python train.py --arch="vit" --num_classes=15 --qk_norm=false --drop_path=0.1 --conv_stem=false --muon_scale="original" --batch_size=128 --decay_fraction=0.4 --final_lr_fraction=0 --weight_decay=0.0
Rows from block 2, named by matrix and row number. Rows with one number belong to one neuron. Each number is 128 + 32 x the weight over its row's rms, rounded and kept within 0 to 255. All counts start at 0. After the name is the row's rms in percent of the matrix's.
# fc1: MLP up (model.blocks.2.mlp.fc1.weight, 1920x320), inputs 162-215
# fc2: MLP down (model.blocks.2.mlp.fc2.weight, 320x1920, transposed), outputs 162-215
fc1.1696 094 [127 106 125  71 104 119 117 169 123 116 123 107 142 118  98  99 103 108  90  94  88  74 131 112 105  66 139 123 195 170 141 125 107 132 112 150 137 121 181 114 107  84 172  94 124  94 163  90 128  65 123  90 122  95]
fc2.1696 088 [175 138 107 134 102 111 139 127  94 152 165 209  63  94 114 193 152 116 106 165 158 133 141 163 167 121 146 156  86 110 150 130 129 127 179 126  97 167 167 140  59 156  98  93 116 105  94 176  85 145  65 121  92 133]
fc1.1697 109 [147  69 111 138 140 117 135  98 115 197 118 134 130 118  96 119 164 149  93 125 143 119 139 113 156 131  98 101 128  85 145  77 126  99 158 105 173 145 110 149 148 179  96 138 129  80 145 130  56 134 154 129  21 150]
fc2.1697 111 [118 130 107 134 125 155  68 112  92 110 150  70 198 179 138 176  44 111 139 142 111 121 171 162 144  86 104 116 154 157 160 141 126 123  87 209  63  91 109 106  79 153 148 144 137 115  94 112 186  88 143 115 206 105]
fc1.1698 169 [104 133 157  87 104  87 134 152 138 135 206 100 156 138 133  92 128 144 135 141 164 106  97 137 125 100  88 155 106 102 140 116 180 199 125 156  85  95 122 193 130 132  92 176 122 111 105  92 134  83 189  89 100 195]
fc2.1698 168 [147  97 124 154 120 126  56 159 108 197 151 129 131 190 116 112 115 175  96 122 138 136 101 141 132 144 137  66 119  82 155 174 130 134 123 102 180 123  79  65  83 134 152  58  94 116  98 144 125 198 130  95 127  99]
fc1.1699 047 [177 156 121 125 124  96 171 105  70 146 140  55 134 130 108 146 149 142 117 139 116 153 127 142 189 137 145  48 118 124  73 132 174 141 230 104 118  92  90 155  72  93 143 190 120 219 166 106 161 107 121 144  65 137]
fc2.1699 046 [142 141 147 124 127 169 102 168  91 177 131  46 120 131 142 185 151 137  81  98  75 155 133  62 162 116 109 132 140 137 139  97 100 172 111 134 104 191  90 132 111  80 139 152 155 129 180 134 166  73  94 135 136 133]
fc1.1700 144 [193 152 159 147 163 161  98 127 138 106  97 129 103 149 113 138 109  81 113 144 118  80 131 179 135 145  79 100 101 158 124 132 148  86 131 100 147 166 124 127 113  91 140 121 132  81 120 177 140 161 118  75 109 184]
fc2.1700 144 [ 70 120 167 156  85 165 195 102 173 189 142 161 183 126 115 138 105 138  80 148 145 176 137 145 164 128 150 127  60 126  87  95 115 100 170  70 143 127 150 113 180 148 130  79  62 173 138  82 161  49 122 144  91 118]
fc1.1701 074 [138 121 154 181 106 129 101 138  91 144 128 136 150  41 161  99 154  62  91 167  96  78 207 167 198 136 133 109  99 140 148 161 159  73 119 109 155  98 159 140 135 163 172 193 113  63 104 136 135 148 124 143  78 107]
fc2.1701 078 [ 90 144 128 161 114 128 144 128 124 187 101 146 143 105 150  66 151 125 119 127 118 139 177 132 101 120 106 158 100 126 122 143 143 100 113 100  95 156 135 178 138 101 130  96 128 102 128 145 102  92 162 112 138  93]
fc1.1702 123 [145 145 184 167  97 102 103 103 119 210 107 135 203 185 126 133 165 183 120 147 134 103  82 139 151 158  59 121 158 113 117 165 135 148  79  97 109 133 169 155 151 162 164 120  84 141 148 119 122 100 118 131 151 139]
fc2.1702 127 [160 131 118  96 200 147 146 174 110 170 118 148 112  94 118 173 124  87  95 109 138 159 208 141 130 147 175 136  95  63 165  58 133 119 163 109 154 194  52 165  85 118  95 130 137 100 125 151 137 131 139  87 118 139]
fc1.1703 077 [ 95 118 183  96 144 126  88 103  75 133 129  85  72  65 107 110 145 121 134 145 143 124 154 191 139 108 197 176 111 134 118 174 123  81 108 109 133 139 126  77 141 121 123 122 103 166  98 109 157 168 148 140 159 157]
fc2.1703 075 [136 153 123  80  94 133 149 121 163  91 102  85 106 143 185 139  88 134 147 156 111 133 123  91  88 112 148  78 101 138 134 100 131 152 152 108 117 133 160 113 146  96  96 170 119 116 164 164 125 129 158  80 137 164]
fc1.1704 040 [ 89 130  97 141  92 229 104 130  81 113  81 114 144 115 112 150 126 148 103 157 138 139 167  96  95 116  98  92 175 126 126  92 138 127 139  55 158  97 124 143 163 115 188  94 101  66 142 105  95 175  97 116 119 115]
fc2.1704 040 [188 167  96 102 128 100 109  75 168 118 166 126 113 122 157 125 152 116 174  86 124  98  66 146 119  98 126 130 108 127 167 134 128  95  83 171 153 108 101 134 113 113 172 138  93 142 167 128 108  42 155  84 134 169]
fc1.1705 122 [114  83  92 132  85 122 119 134 161 148 155 133 107 150 123 108 125 181 119  88 101 107  91 145 142  96 157 144 184 117 140  99 172 113 163 152  96 168 115 161  80 130 146 164 152  89 103 143 139 157 104  98 177  91]
fc2.1705 128 [136 114 145 212  97 139 168  89 102 188  88 117 120  70 122 131 103  72 118 158 104 113 109 133  95 164 135  96 177  94 150 103  83  70 143 157 107 153 182 141 133  79 131 129 172 135 138 120 138  89 150 100  38 115]
fc1.1706 058 [ 99 106 135 111  56 117 114 137  96 149 130 149 101 112 127 180 133 104 148 132  93 177  54 142 114 111  69 160 131 100 157 156 169 110 115 118 131 132 129 156 149 133 126 101 184 174 114 129 122 125  44 122 159 152]
fc2.1706 065 [100 127 161 124 126 141 151  89 110 163 126  90 153  93 173  79 154 153 111 168  98  91 126  98 139 133 148 112 191 163  55  40 121 100 167 113 169 168 129 117  65 138 146 147 152  87 109 162 169 133 100 152 130 129]
fc1.1707 089 [151 101 119 101  47 133 147 125  77 127  85  96 134 137 161 100 113  72 125  94 104 107 125 133 121 137 156 157 153 115 202 140  89 124 143  99 132 201 140 121 154 191 157 136 163 154 179 102 100 150 153 178 153 102]
fc2.1707 088 [168 178 152 138 130 180  91 157  74 153 163 131 210 110 132 219 141  63  77 150 124 163 148  98 133  79 185  84 101  85 122 155  64 184 109 179 135 154 111  92 136 106 168  83  60 128 119 159 129 128  76 121 140 148]
fc1.1708 094 [135  49 139 112 190 125 165  66 105 127 127 136 106 166 102 137  46 112  72 127  71 152 195 134 129 105 136  53 154 162 143  80 126 148 132  89 106 166  88 125 138 146 150 177 125  63 127  72 114 149 102 213 177 193]
fc2.1708 098 [101 106 144 132  60 172 158 159 131  95 163 121 185 116 128 144 124 167 142 137 178  98 129 174 147 201 115 126 112 155 100  99 108  68 176 155 119 140 115 139 189  97 120 195  68  81 178 127 138 113  84 151 118 107]
fc1.1709 122 [112 113 115 169  90  74 125 103 165  97  96 190 193 107 132 124 167 137 132  78 129 185 146 110 159 115 124 134 128 132 232  89 128 125  78 194 134 157 110 186 116 126 174 149 147  96 158 130 125 182 153 136 146 113]
fc2.1709 114 [133 154 111 126 154 181 209 154 227 158 162 146 129 110 117  88 140 110  97 138 128 109  66 142 160 134 137  63  80  88 118 135 155 156 119 113 162 104 120 135  87 150 116 192 172 123  93 114 159  99 174  94 129 127]
fc1.1710 108 [154 209 117 161  59 158 184 143 124 122 129 109  99 141 131 172  96  84  62 177 110 122 161 177 105 114 132 145 130 123  96 173 102 131 114  73 120  81 176 202 103 160 102 102 165 115  82 108 156 168 160 160 122 137]
fc2.1710 110 [ 72 185 222 158 126 131 112 137  39 135 115 134 220 156 144  88 108  86 196 116 108  93 125 121 149 101 102 208  98 177 158 126 136 148 109 168 151  79 152 118 154 130 116 134 122 153 117  78 154 140 129 119 156 121]
fc1.1711 062 [ 65 132 156 112 226 116  20 142 147 109 182  81  98 116 103 105 131 133  93 112 134 133 133 186 145 157 132  91  93 125 110 157 122 129 232  69 200 132 116 143 166 111 140 109 177 125 126 143  97  77 105 103 190 121]
fc2.1711 065 [175 151 139 115  84 138  96 168 108 158 168 114  87 129 180 106 143 164  98 129 147 118 130 107 124 150 115 136  96 107  93 109 153  84 149 192  47 129 153 107 129  90 111 136 106 123  78 105 150 117 166 179 126 107]
fc1.1712 089 [141 127 156 112 123 153 152 105 160 129 176  54 162 150 102 107 137 165 144 144  98 123 102 124 162 145 105 104 122 161 100  98  68  71 105 118 163 168 115 100 139  98  88 172 109 149 158 154 140 155 160 156 103 111]
fc2.1712 091 [125 137 100 123  99 148  89 118 184 111  77 195  93 143 112 107 154  66 119 138 132 161 177 170 151  74 161  77  83 119 154  95  52 112  89 200 134 119 159 156 127 171 113 130 102 122 122 115 125 126 150 112 117 171]
fc1.1713 127 [104 105 138 150 166 109 134 147 167 172 109  74 152 124 132 192  52 132 192 185 139 132 152 133 124 169  58 176 146 112  78 215  85 166 140 107 136 142 111 211 147 105 192 134  98 154  88 111  90  90 156 195 155 165]
fc2.1713 127 [181 130 121 102 153 108 128 152 106 137 186 176 179 150 108  96 164 145 102  74 131 104 153 126 121 100 165 114 152 188 115 121 112 160 157 101 145 187 140 128 142 126 158 103 153 147 161 153 160 164 118 146 181 178]
fc1.1714 060 [ 57 123 142  74  96 147 142  68 110 170 123  90  74 174 163 187 112 126 129 152 117 123 124 109 154 161 168 173 116 124 157 147 105 142 179 160  95  85 109 187 168 115 146 139 103 108 155 170 117  88 131  99 133 168]
fc2.1714 055 [183 142 132 166 127 112 131 103 146 154 160 158 159 104 115  73 109 101 117 155 146 137 121 176 122 153  98  72 116 102 135 114  85 167  84 182  98 142  89 129 156 105  70  86  84 103 166 127 141 128  78 163 125 124]
fc1.1715 148 [141  75 115  93 130 141 172 108 127 130 106 150  97 116 154 113 164  82 132 126  90  94 121 146  87 171 137 159 162  55 125  78 133 185 115 126 145 141 101 152 200  68 139  68 135 188 169 113  96 112 121 152 153 114]
fc2.1715 162 [118 159 105 125 193 114 162  81 135 125 158 171 173 140 154 161 167  99 169 139 103 173 151 115 142  96 108 139  47 162 164 147 136  95 100 145 101  78 123 139 139 126  86 149 160 105  90 107 154 107  95  69 103  92]
fc1.1716 110 [160 156  68 107  96  91 170 111 163 126 101 143 112  97 108 205 172  41 135 128 105  85  81 118 102 145  51 155 167 123 139 148 205 156 127  84 123 119 126 137 171 173 118 134 100 118 113 133 122  62 188 125 133 117]
fc2.1716 117 [ 89   8 158 136  75 158  83 110 133 178 154 118 122 144  97 141 119 172 154 142 159 116 104 161  71 124 151 148 133 116 110 170 124 144 138 184 128 123 117 118  77 154  88  45 168 109 112 115 109 115 106 152  96 146]
fc1.1717 127 [159  54 155 146  99  80  68 169 116 142 158 108 153 110 149 141 141 154 103 131 104  80 187 180  98 130 123 162 117 164 170  97 153 105 112 155 135 160 165 134 150 168 118 146 137 147 147 113 100 110 110 100 154 156]
fc2.1717 136 [116 167  81 145 131 140 154 120 147 130  82 174 111 118 129 129 127 117 126  57 164 125 139 110 131  40 126 125 173 110 125 133 170 130 103 130 123 119  88 129 147 119 114 160 131 104 101 158 164 182 168 144  90  86]
fc1.1718 065 [145 113 142 123  99 170  96 147 134 113  65 116 109 127  81 109 156 129  92 159 140 126 100 107  96 122 152  95  86  87 130 115 117 140 106 144  91 100 103 108 102 138 207 132 158 112 130 173 135 136 151  98 191 151]
fc2.1718 064 [149 119 150 136 146  87 172 182 121 146 130 104 127 126 173 148 139 100 141 142 125 122 133 121 121  63 137 157 123 127 140 123 126 100 129 121 125 124 124 110 119 126 122 140 121 142 125  67 134 104 114 109  51 101]
fc1.1719 076 [109 163 173 105 136 143 101 171 143 135 211 140 110 134 139 174 125 161 123 104 155  80 144  92 122 108  85  96  91  84 178 120 158 131 162 162 132  73 108 168 104 135 148 100 133  57 140 134 160 154 119 129 124 103]
fc2.1719 066 [182 148  95 171  85 105  97 111 134 157 100 158 163 134 127 163 114 179 156  87 127 125  94 139  98 118  95 128 171 179  96 107  99 103 113 191 112  67 103 114 170 101 135 184 124 114 178 134  97  93  98 156 180 152]
fc1.1720 087 [179  89 111 145 102 106 186 129  52 117 109 139 111 100  78 122 184 124 153 122 131 161  98 146 142 133  96 110 163 145 118 136 170 122 109 141 152  95 101 152 139 156 127 154 151 146 145 125  81 138  34 138  91 101]
fc2.1720 092 [134 108 170 138 168 139  88  98  90 103 152 149  96 178 110 175  90 123  89 149 156 153  86 131  68 143 196 144  87  92 101 152 141  84 175 164 165 133 113 145 135  92  32  62  68 105 112 145  93 115 148 109 142 106]
fc1.1721 142 [136 157 148 104  97 127  93 134  93 125 132  89  67 159 207 108 117  96 151 139 124  86 157 121  83 108 152 128 132 149  91  93  80 121 104 127 109  98 129 109 125 104  38  75 106 132 143 122 164 115  93 179 199 142]
fc2.1721 136 [142 113 111 176 194 174  98  80 122 143 109 129 159 150  96 100 104 143 111  99 177 101 132 151  71 139 132  85 124  98 178 182 146 108 165 118 194  75 128 158 178 119 143  83 125 167 136 127 153 142 130  40  93 141]
fc1.1722 107 [139  76 136 114 154 170 143 133 123 177 184 111 137 153 132 162  89  95 116 170 128 117  98 162 144  81 134 131  94  84 117  97 163 141 120 134 129 136 126 191 116 106 134 166 132  88 127 111 132 153 126 153 148 141]
fc2.1722 112 [111 134 161  90 127  92  78 150 109  85 109  68 117 114  97 127 165 139 122 170 120 113 122 164 159 113 139 141 163 150 119 128 101 181 121 171 129 124 166 159 179 108  62 173 124  78 217 190  93  84  76  68 108 190]
fc1.1723 084 [119 168  78 108 112 180 166 162 113 135 135 146 118 144 114 159  98 120 133  87 193  93 128  87 166 136 227 125 145 120 142 116 214 127 128  77 125 107 110 148 169 142 148 112 145  87  95 156 169 110 127 119 159 130]
fc2.1723 087 [142 138 116 163 147 107 124 109 154 110 107  43 169 130 181  64 117 153 113 122 145 122 158 137  74 120 113  87 146  95 145 126 137 189  87 141 160 135 126 126 147 154  75 123 137 115 161 161 130 197 143  93 156 126]
fc1.1724 089 [ 71 171 122 111  87 175 153 110 160 143  87 124 114 138 135  81 136  66  93 145 180 117 135 135 130 159 173 133 157 136 149 164 203 208 112 106 171  79  99  91 146 184 147 119  83 134 141 148 129 127 126  97  94 131]
fc2.1724 082 [ 76 132 158  85 132  76 112 178  77 102 138 172  83 146 155 189 148 138 155 174 118 107 128 179  90 107 115  99  95 193 103 112  79 113 148  54  74 177  98 120 148 103 123 173 150 130  83 116  95 133  34 130  98 115]
fc1.1725 030 [116 146  97 121 146 148 119 136 162 147 110 122 147 153 119 108 160 142 142 178 145  93 121 122  85  72  90 144 122 137 185 151 130 143 143 133 145 120 144 126 203  68 185 127 145  87 160 129 127 168 142 128  91 131]
fc2.1725 031 [130  87 136  71  78 146  83 150 126 139 134 135 108 156 126 153 154 146 121  85 164 227 122  81 143 169 118 183  98 181 167 159 163 133 112 182 134 112 142 144 108 150 111 164 169 112 123 120 112  82 144  88 163 153]
fc1.1726 047 [153 142 181 104 127 189 118 135 107 146  85  77 158 145 151 143  99 110  84  99 118 201 129 140 125 111 166 198 139  82 133  99 126 113 137 140  90 165 142 160 109 103 119 169 130  97 153 163 106 145 112 165 159 111]
fc2.1726 044 [ 99 126 131 155 115  86 138  79 135 134 100 148 156 137  80 168 113 114 141 138 168 164  59 113 100 158 140  89 139 174 129 161  94 134 156 146 189 102 171 160 144 136 146 114 111 154 105 144 143  98 134 157 166  93]
fc1.1727 090 [161  98 172 193 183 149 147  94 132  73  69  95 130 146 181 127 158 171 127 137  72 162  86 111 143  60 101 167 135 107 139  85 158 146 126 113  80 101 118 106 134 179 127 103 128 100  83 143 138 152  97 150 158 119]
fc2.1727 087 [107 134  87 103 123 107 159 185 124 147 121 118  80 146 165 119  67  96 138  95 171 142 127 159 104 128 107 112  97 115 158 128  72 101 113 178 211 159 111 130 162  76 103 116 150 154 134 196 114  93 150 120 126 200]
fc1.1728 056 [146  81 148 168 177  60 103 140 125 175  86 152 103 112 139 130 175 114 126 135 113 106 118 145  94 132 151 106 137 175 141 146  84 109 106 156 145 123  61 137 124 122 179 129 115 168  97 145  79 121 198 140 131 181]
fc2.1728 056 [140 135 130 125  66 132 185 145 183  87 142 122 121 144 187 105 117 134 103 119 180 113 115 178 114 142  84  83 142  75 115 125 117 120 129  72 110 116 138 134 164 162 132 110 174  85 168  65 143  76  82 100 121 103]
fc1.1729 064 [136  81  95 103 166 111 110  88 109  78 143 100 159 160 119 211 113 127 124 201 181 157 133  81 174 118 142 137 125  97 163 109 172 131 107 180 172 149 125 130 130 137  99 128 136  96 134 115 149 165 101 106 156  94]
fc2.1729 060 [127 103 126 170 140  67 189 139 144 113 145 205 143 123  53 114 149 147 152 114 117  54 129  90  86 114 131 151 130 107 130 142 114 144 128 108 114 113  93 105 160 141 170 104 160  60 120 169 126 109 105 140 134 133]
fc1.1730 078 [150 148  77 183 168 147 137 110 147 137 136 114 129  88 140 183 141 170  98  92 143 154 151 175 134 121 176 143 137 100 165  87 147 109 146  75 158 185 103  87 179 166 132 133 116 121 131 132 153 158  75  92 155 123]
fc2.1730 080 [106 166 129 141  79 163 123 134 109 177 111 104 127 113  89 167 150  91 229 141 121 153  66 144 142 168 170 109 123 161 138 165  77 103 100 171 130  86 105 217 123  82 164 117 141  77 137 136 190  57 144 151 147  91]
fc1.1731 152 [127  84  97 138 155  89 188 105 175 152 148 127  92 170 204 107  95 127 164 145 171 157 163  65 129 112 103 116 137 132 113 134 155  71  14 186 160  36 149 146 131 109  96 177 124 128 165 120 147 122  96 119 210 177]
fc2.1731 158 [115 120 128  91  72 111 110 184 115 140  82 143 152 167  98 127 120 119 126 115 140 106 164 142 134 102 148 139 110 152 146  58 150 159 130  63  92 104 160 104 135 133 151 130 141 111  57 103  45 134 129  90 126 139]
fc1.1732 057 [ 57 138 131 164 139 112 100 158  99 124 151 157 119 131 182 131  81 107  87 103 148  81 150 116 121 154 130 132  61  98  87 148 134 133 118 118 145  95 115 160  93 173  80 104 117 107 101 160 101 143 155 154 109 154]
fc2.1732 063 [121 101  78 115 123 157 149 107 113 184 147 145  89  96 114 114 117 122 180  82 130 190 102 109 156 113 141  98 101  95 145 101 122  91 115 143 145 186  90 119 174 102 120 140 154 116  96 126 208 130 154 172  86 136]
fc1.1733 078 [133 148 150 107  48 218  88 164 154 102  99 135 127 145 109  78 123 154 114  71 174 124 124  95 126  82 176 100 172 136 132 140 153  90 140 136 146 134  97 126  93 166 148 165 134 174 123 169 135  96 162 108 112  99]
fc2.1733 075 [112 111 116 143 138 103 132 103 201 117 113  82 127 157 116 128 141 119 129 166 116 142 161 126  89 160 163  95 144  49 147 108 125 139  64 111 159 125 147 103 122 136 116 112  94 192 112 182 105 186 115 119  87 167]
fc1.1734 033 [129 113  61 142 138 129 135  91 106 123 162 128 138 106 145 151 160 141 159 136 145 114 147 111 112 142 164 137 137 120 181 152 127 126 177 110 193 175 120 188 100 162  66  81 178 110 166 135 119 183 126 147 187 119]
fc2.1734 034 [124 116 148 112 170 176 134  92  47 140 122 188  90  95 146 160  93 141  95  98 100 189  99 185 110 123 103 118 154 171 151  85 174  87 105 104 124 177 121 145 132  96 119  83 130 144  95 142 131 132 111 165  83 171]
fc1.1735 134 [ 74 146 133  94  83 129 132 174 120 133 116 134  97  64  84 108 136 111 114  96 200 157 128 109  97 126 130 153 145 129 169 196 164 147 131 118 159 142  79 104  93 159 131 111 134 134 113 104 155 132 110  71 178 153]
fc2.1735 131 [ 62  89  87 181 114 155 148 151 142 131 131 110 164 121 154 140 127 183 180 125 110  74  85 138 134 165  90 110 139 137  80 147 159  63 139 161 174  74 130 125 163 118 189 162 136 126  68 181 123 154  86 145  43 155]
fc1.1736 124 [195 127 141 115 164 176  76 124 149  94 149  93 110 155 197 121 141 109 145 159  77 115 154 155  88 167 101 119 139  78 114  80 216 134  79 113 142 100  78 113 104 102 106 133 135 142  94 112 161 155  93  86 111 146]
fc2.1736 124 [ 99 144 100 131 145 127 154 101 132 135  91 149 200  73 134 173 103 139 164 162 179  76 132  93 141  34 175 135 135 126 147 131  99  56 148 169 105 161 157  78 136  78  82 129 159 125  71  76 121 146 170 101 182 112]
fc1.1737 114 [129  63 101  95 152 118 149 102 169  96  75 111 107 116 141 152 148 120 141  85  75 117 205 164 137 175  81 112 126 140  82 109 142 129 138 149 135 136 134 198 167 176  73 136  80 110 109 133  90 113 148 107  86 148]
fc2.1737 105 [112 173 113 173  72 108 136 163 153 139 140 135 109 147 148 139 105  81 125 168 104 161  85 131 132  97 161 137 167 101 171 128 122 115 106 145 158 112 135  69 104 137 115 128 124 140 146 107  92 110 137 154 165 113]
fc1.1738 117 [ 95 129  85 173  80 138 161  86 120 154 122  88 121 120  61  98 145 143 112  85 104 157 104 132 130 237 157 119 108  87  90 176 173 146 108 170 115 165 101 147 102 115 182 174 113 123 177 117  95 159 147 205  86 111]
fc2.1738 113 [124 120  97 120 124 100 129 177 124 106 106 174 134 115  88 115 120 118 105 107 176 101 186  87  78  99 140 108 167 105 119  92  69 158  89 149 140  94 131 136 129 126 106 170 207 124 119 109 103 143  89 105 149 179]
fc1.1739 119 [ 95 139  72 101 107  69 130 108 138 114 101 132 113 101 184 107 162 109  79  89 148 102 161 126  80 158 129 123 125  97 102 165 177 111  77 129  87  77 133 161 131  48  76  98 119 156 194 119  27  89  96  98  94  97]
fc2.1739 122 [111 182 118 132 134 151  78 102 180 152  84 120 100 166 105  79 130 174 166 125 109 109  65 198 127 132 118 153 110 117 127  86 109 166 173  90  66 111 103  97 225 124 141 141 106 177 148 199 115 186 121 135 113  76]
fc1.1740 082 [133 130 198 123  92  60 123 213 143 118 129 121 168 128 187  98 173 118 152 165 166 120  73 115 108 112 201 127 133 132 152 151 152 114 145 168 144 103 121 140 101 113 132 123 166 112 114  93 129 148  91 125 123 151]
fc2.1740 081 [129 109 122  92 146 133 146 110 124 112 104  59  85 102 131 164 172 100  35  30 147  73 133  88 124 103 157  62 138  88 150 126  96 182 136  89 154 122 172 115 129 154 106 134 122 129 126 163 106 146 102 120  86 151]
fc1.1741 045 [146 124  98 155  79 142  74 164 150 105 120 193 127 158 185 149  73 144 164 121 135 148  90 176  75 115 149 115 145  85 102 176  64  75 107 113 165 105 114 123 142 108 128 159 122 132 130 130 108 206 111 136  98 158]
fc2.1741 046 [120 165  75  99 115 163  57  73 119 167 143 136  99 140 203  79 191 122 164 116 112 122 164 101 147  98 113 169 114  90  88 135 156 133 174 135 143 176 186 105 141 135 118 132 171 148 121 116 114 111 173 125 132 151]
fc1.1742 082 [ 91 101 122 131  78 125 173 130 152 150 139 134 141 101 196 119 124  79 109 135 166 110  70 119  94 184 121  85 140 127 182 101 130 117 129 114 141 100 116 112 152 141 141 108 126  90  87 145  83 147 130 100  83 164]
fc2.1742 081 [165 125 114 147 154 138 109 148  90 124 147 144 140 130 107  41 131  99 171 102 137 107  66 107 148  53 156 189 116  91 116 152  90 126 120 103 177 153  81 181 137 103  90 186 169 132  77 117 169 162 122 140  63 136]
fc1.1743 140 [106  86 144 165 146 114 130 142 156  84 158  86 120  89 124 107 133  97 103 160 142  83  84 181 137 169 136 183 105 135  82 116  56 125 146 190  86 141 118 168 182 103 148 138 156 140 151 151 182 133 123  86  75 138]
fc2.1743 140 [158 200 103 102 151  86 113  91  58 114 103 149 170 156 141 104 112 170 121 144  62 131 167 149  94 134 157 180 158 167 182  81 165 123 150 100 216 109 156  73  92 115 111 147  98 155 180 158 123 150 148  91 123 168]
fc1.1744 096 [118 203 167 143 128 135 107  93  83 131 115 147 107  97 168 144 136 115 175 100  98 130 130 105 141 115 132 110 110 139 133 129 171 127 161 104 165  93 116 183  62 126 167 110  51 164 117  86 193 184 180 133 116 114]
fc2.1744 098 [122 114 174 151 146 142  33 181 168 105 139  95 162 123 107 119 113  94 117 156 120 130 128 137 117  84 122 107 139 129  98  67 191 123 187 118 121 106 123 146 149 136  64 127 152 126 113 139 153 122  85 124 146 111]
fc1.1745 082 [102 201  94 162 162 130 133 135 151 188  92 118  91 176 155 107 186 195 138  99 143 149 130  93 123  85  93 144 132 135 136  93 162 119 143  45  85 116 121 103 167  67  92 118 209 155 119 134 134 121 122 138 111 117]
fc2.1745 080 [101 136  94 153 142 163 141 163 116 131  96  72 140  80 111  61 139 139 111  95 143 117  81 200 119  95 109 124 154 129 134 150 149 129 177 158 122  97 118 128 167 137  91 141 147 115 136  86 139 118  87 168 111 172]
fc1.1746 097 [152 130  83 101 127  45 163  84 146 154 144 123 130 157 141  94 114 118 157 147 111 111  86  74 162 155 184 159 134 114 123 133 135  49  91  86 106 123  76 152 143 176 180 192 106 163 176 132  84 164 164  46  78 142]
fc2.1746 096 [113  74 147 148  87 155 100 114 128 169 128 189 166 176 116 147 121 157 149 148 167 125 158  53  91 142 113  59 149  86 130 101 122 190 110 137 149 103  96 106 128 129 108 107 117 132 119 175  97 107 107 113 135 131]
fc1.1747 094 [110 110 118 153 140 110 139 127  82  98  94  81  70 103 116  98 149 150 167 150  92 135  96  63 131 152  83 116 162 123 150  80 149 104 139 157 165 136  88 150 154 108 158 114  91 148 164 121 134 124  64  89 176 121]
fc2.1747 094 [160 151 119  65 123 147  96 138 194 122 144  97  91 164 109 123 102 126  62 113 171 130 159 103 133 136 140 119 160 119  88 150  92 193 112 162  44 131 169 150  72 125 130 131 127  64  93 149  96 150 175 141 140 162]
fc1.1748 138 [ 48 107  67 110 158  85 142 177 158  80  96 142 163 137 148 150 111  61 160 148 117  99 142 120  75 154  63 165 149 153 159 187 122 144 136 151 153 124 114 106 110 115 110 106  79 141 132  68 162 117 122 139 124 202]
fc2.1748 145 [101  47 146 103 107 199  58 121 140  66 126 211 141 106  64 133 209 204  42 116 148 168 101  85 144 123 122 123 129 154  86  99 163 136 123 104  69 161 140 132 159 178 157 162 131 133 159 154 104 144 106 153 136 130]
fc1.1749 084 [104 160 139 127  98 137  97  58 130 141 138  92 117 119  92 121 130 172 102 147 150  61 134 123 118  89 177 121 167 118 136  90 170 143 163 105 128 122  74 136  75 130 135 159  94 121  88 149 106 162 162 109 163 132]
fc2.1749 078 [107 131 109 144  94  96 128 142 118 141 151 113 165 129 141 157 135  70  99 126   6 123 217 124 148  98  83 146 111 104 139 139  79  60  61 164 145 106 167 119 179 139 113 132 188 126 104 141 177  99 169 162 110 136]
fc1.1750 151 [154 118 101 160 117 128 174 146  98 127 128 126  84 156 109 141  56 128 159  72 108  81 152 124 132 146 106  84 178 112 149 134 142 151 171 132 144 106 121 127 145 170 111 125 155 151 110 165 106 111 135  71 156 163]
fc2.1750 150 [148 104 157 149  91 105 163  97 102 136 109 111 134 100 175 101  93 143 176  97 138 113 114 138 203 118 153 150 119 174  67 159 139 130 153  89  83 132 118 140 101 167 133 131 156 117 169 131 122 135 118 142 104  82]
fc1.1751 063 [ 88  77 152 118 116  97 116  92 152  91 108 125 159 128 127 166  99 102 127 157 114  80 194 117  89 101 137 135  99 124  99 132 163 113  91 138 135  86 136 131 131 141 105  79  94 158  90 116 111 160 100 112 134 117]
fc2.1751 070 [121 154  83 169 161 147 152  97  84 144 142  86 142  77  96 135 149  99 143 149 156 112 115 143 101 137 107  76 122 138 179 112  83 121 113 138 129 153 154  97 154  60 170 163 160 126 133 121  98  77 106 154 131 144]
fc1.1752 027 [181  79 120 140 137 147 122 146 109  71 105 137 163 155  62 211 145  77 196 163 111 156 138 116  94 167  92 126 134  59 132  77 106 145  98 147 136 146 128 174 107 125 111 111 189 116 133  98 156 163  63 154 112  96]
fc2.1752 029 [ 86 156 161  91 135  80 128  90 110 139 124 103  87 118 105 136 117 124 115 169 158  92  76 137 129 130 137 157 136 139 118 149 115 139 115 151 162 109 168 176 144  97 109 171 111 142 100 112  95 138 143 180 134 131]
fc1.1753 106 [ 96 101 112 126 103 104 123 194 152 113 130 101 133 102 121 120 136 129 104 107 158 107 132 100 126  87 127 101 200  84  62 176  97 106 148  73 107 162 109 110 142 155 163 157 128 198 119 129 114 114 107 152  81 123]
fc2.1753 110 [156 117 155 101  91 129  63 138 113  99 180 103 136 116 204 158  87 158 105 125 127 160 165 181 125 191  91 156 127 143 149 127  99 167  76 193 174 164 144 104 138 162 103 124  76 131  68 185 144 120 183 134 104 127]
fc1.1754 067 [122 129 141 119 112 103 140 168 146 100 156 186 105 163 128  90 159 132 109 146  73 133 133 134 135 151 168 137 125 148 180 139 141  94 143  73 135 127 121 146 147 107 129 150 202  99  64 149 165 132  87 102 135  67]
fc2.1754 069 [154 117 104 113  92 164 149 140 118 149 105  89 132 132 120  87 144 116  83 113 130 161  90  96 133  90  86  83 156 175 174 164 134 139 133 164 116 113 118 107  76  88 135 149 139 151 172 176 102 147 167 121  99 144]
fc1.1755 058 [107  80 153 137 140 125 148 114 125 109  85 165 123 145 133 141  85 118 101 106 142  63 184 206 112  81 174 199 178 142 177 120 147 149 158 127 111 122 118 180 127  96 147 131 148 106 100  94 130 170 144 117 142 114]
fc2.1755 060 [161  99 137 132 116 157 131 153 155 151 118  70 133  77 153 114 164 101  97  89 116 104 128 146 150 187 102  68 120 126 141 139 113 143  82  89 159 103 145 125 159 137 123 118 130 168 158 140 122  49 114 133 138 115]
fc1.1756 167 [157 139 102 102 137 149 136 134 127 171 126 131 102  94 109  86 109 128 152 111  69 160  82 136 141  82 143 163 125 142 157 130  69 114 102  96 144 116 151 117 130  90 122 166 149 120 101 126 131  91  69 130 138  96]
fc2.1756 168 [ 62 115 115 108  80 149 148 138  97 156 113 111  76  94 143 159 105 111 177 124 119 139 142  91 191 140 154 101 156 163 122 113 109 130 153 125 160  58 149 147 118 196 113  85  82 158 175  61 180 133 178 154  84 127]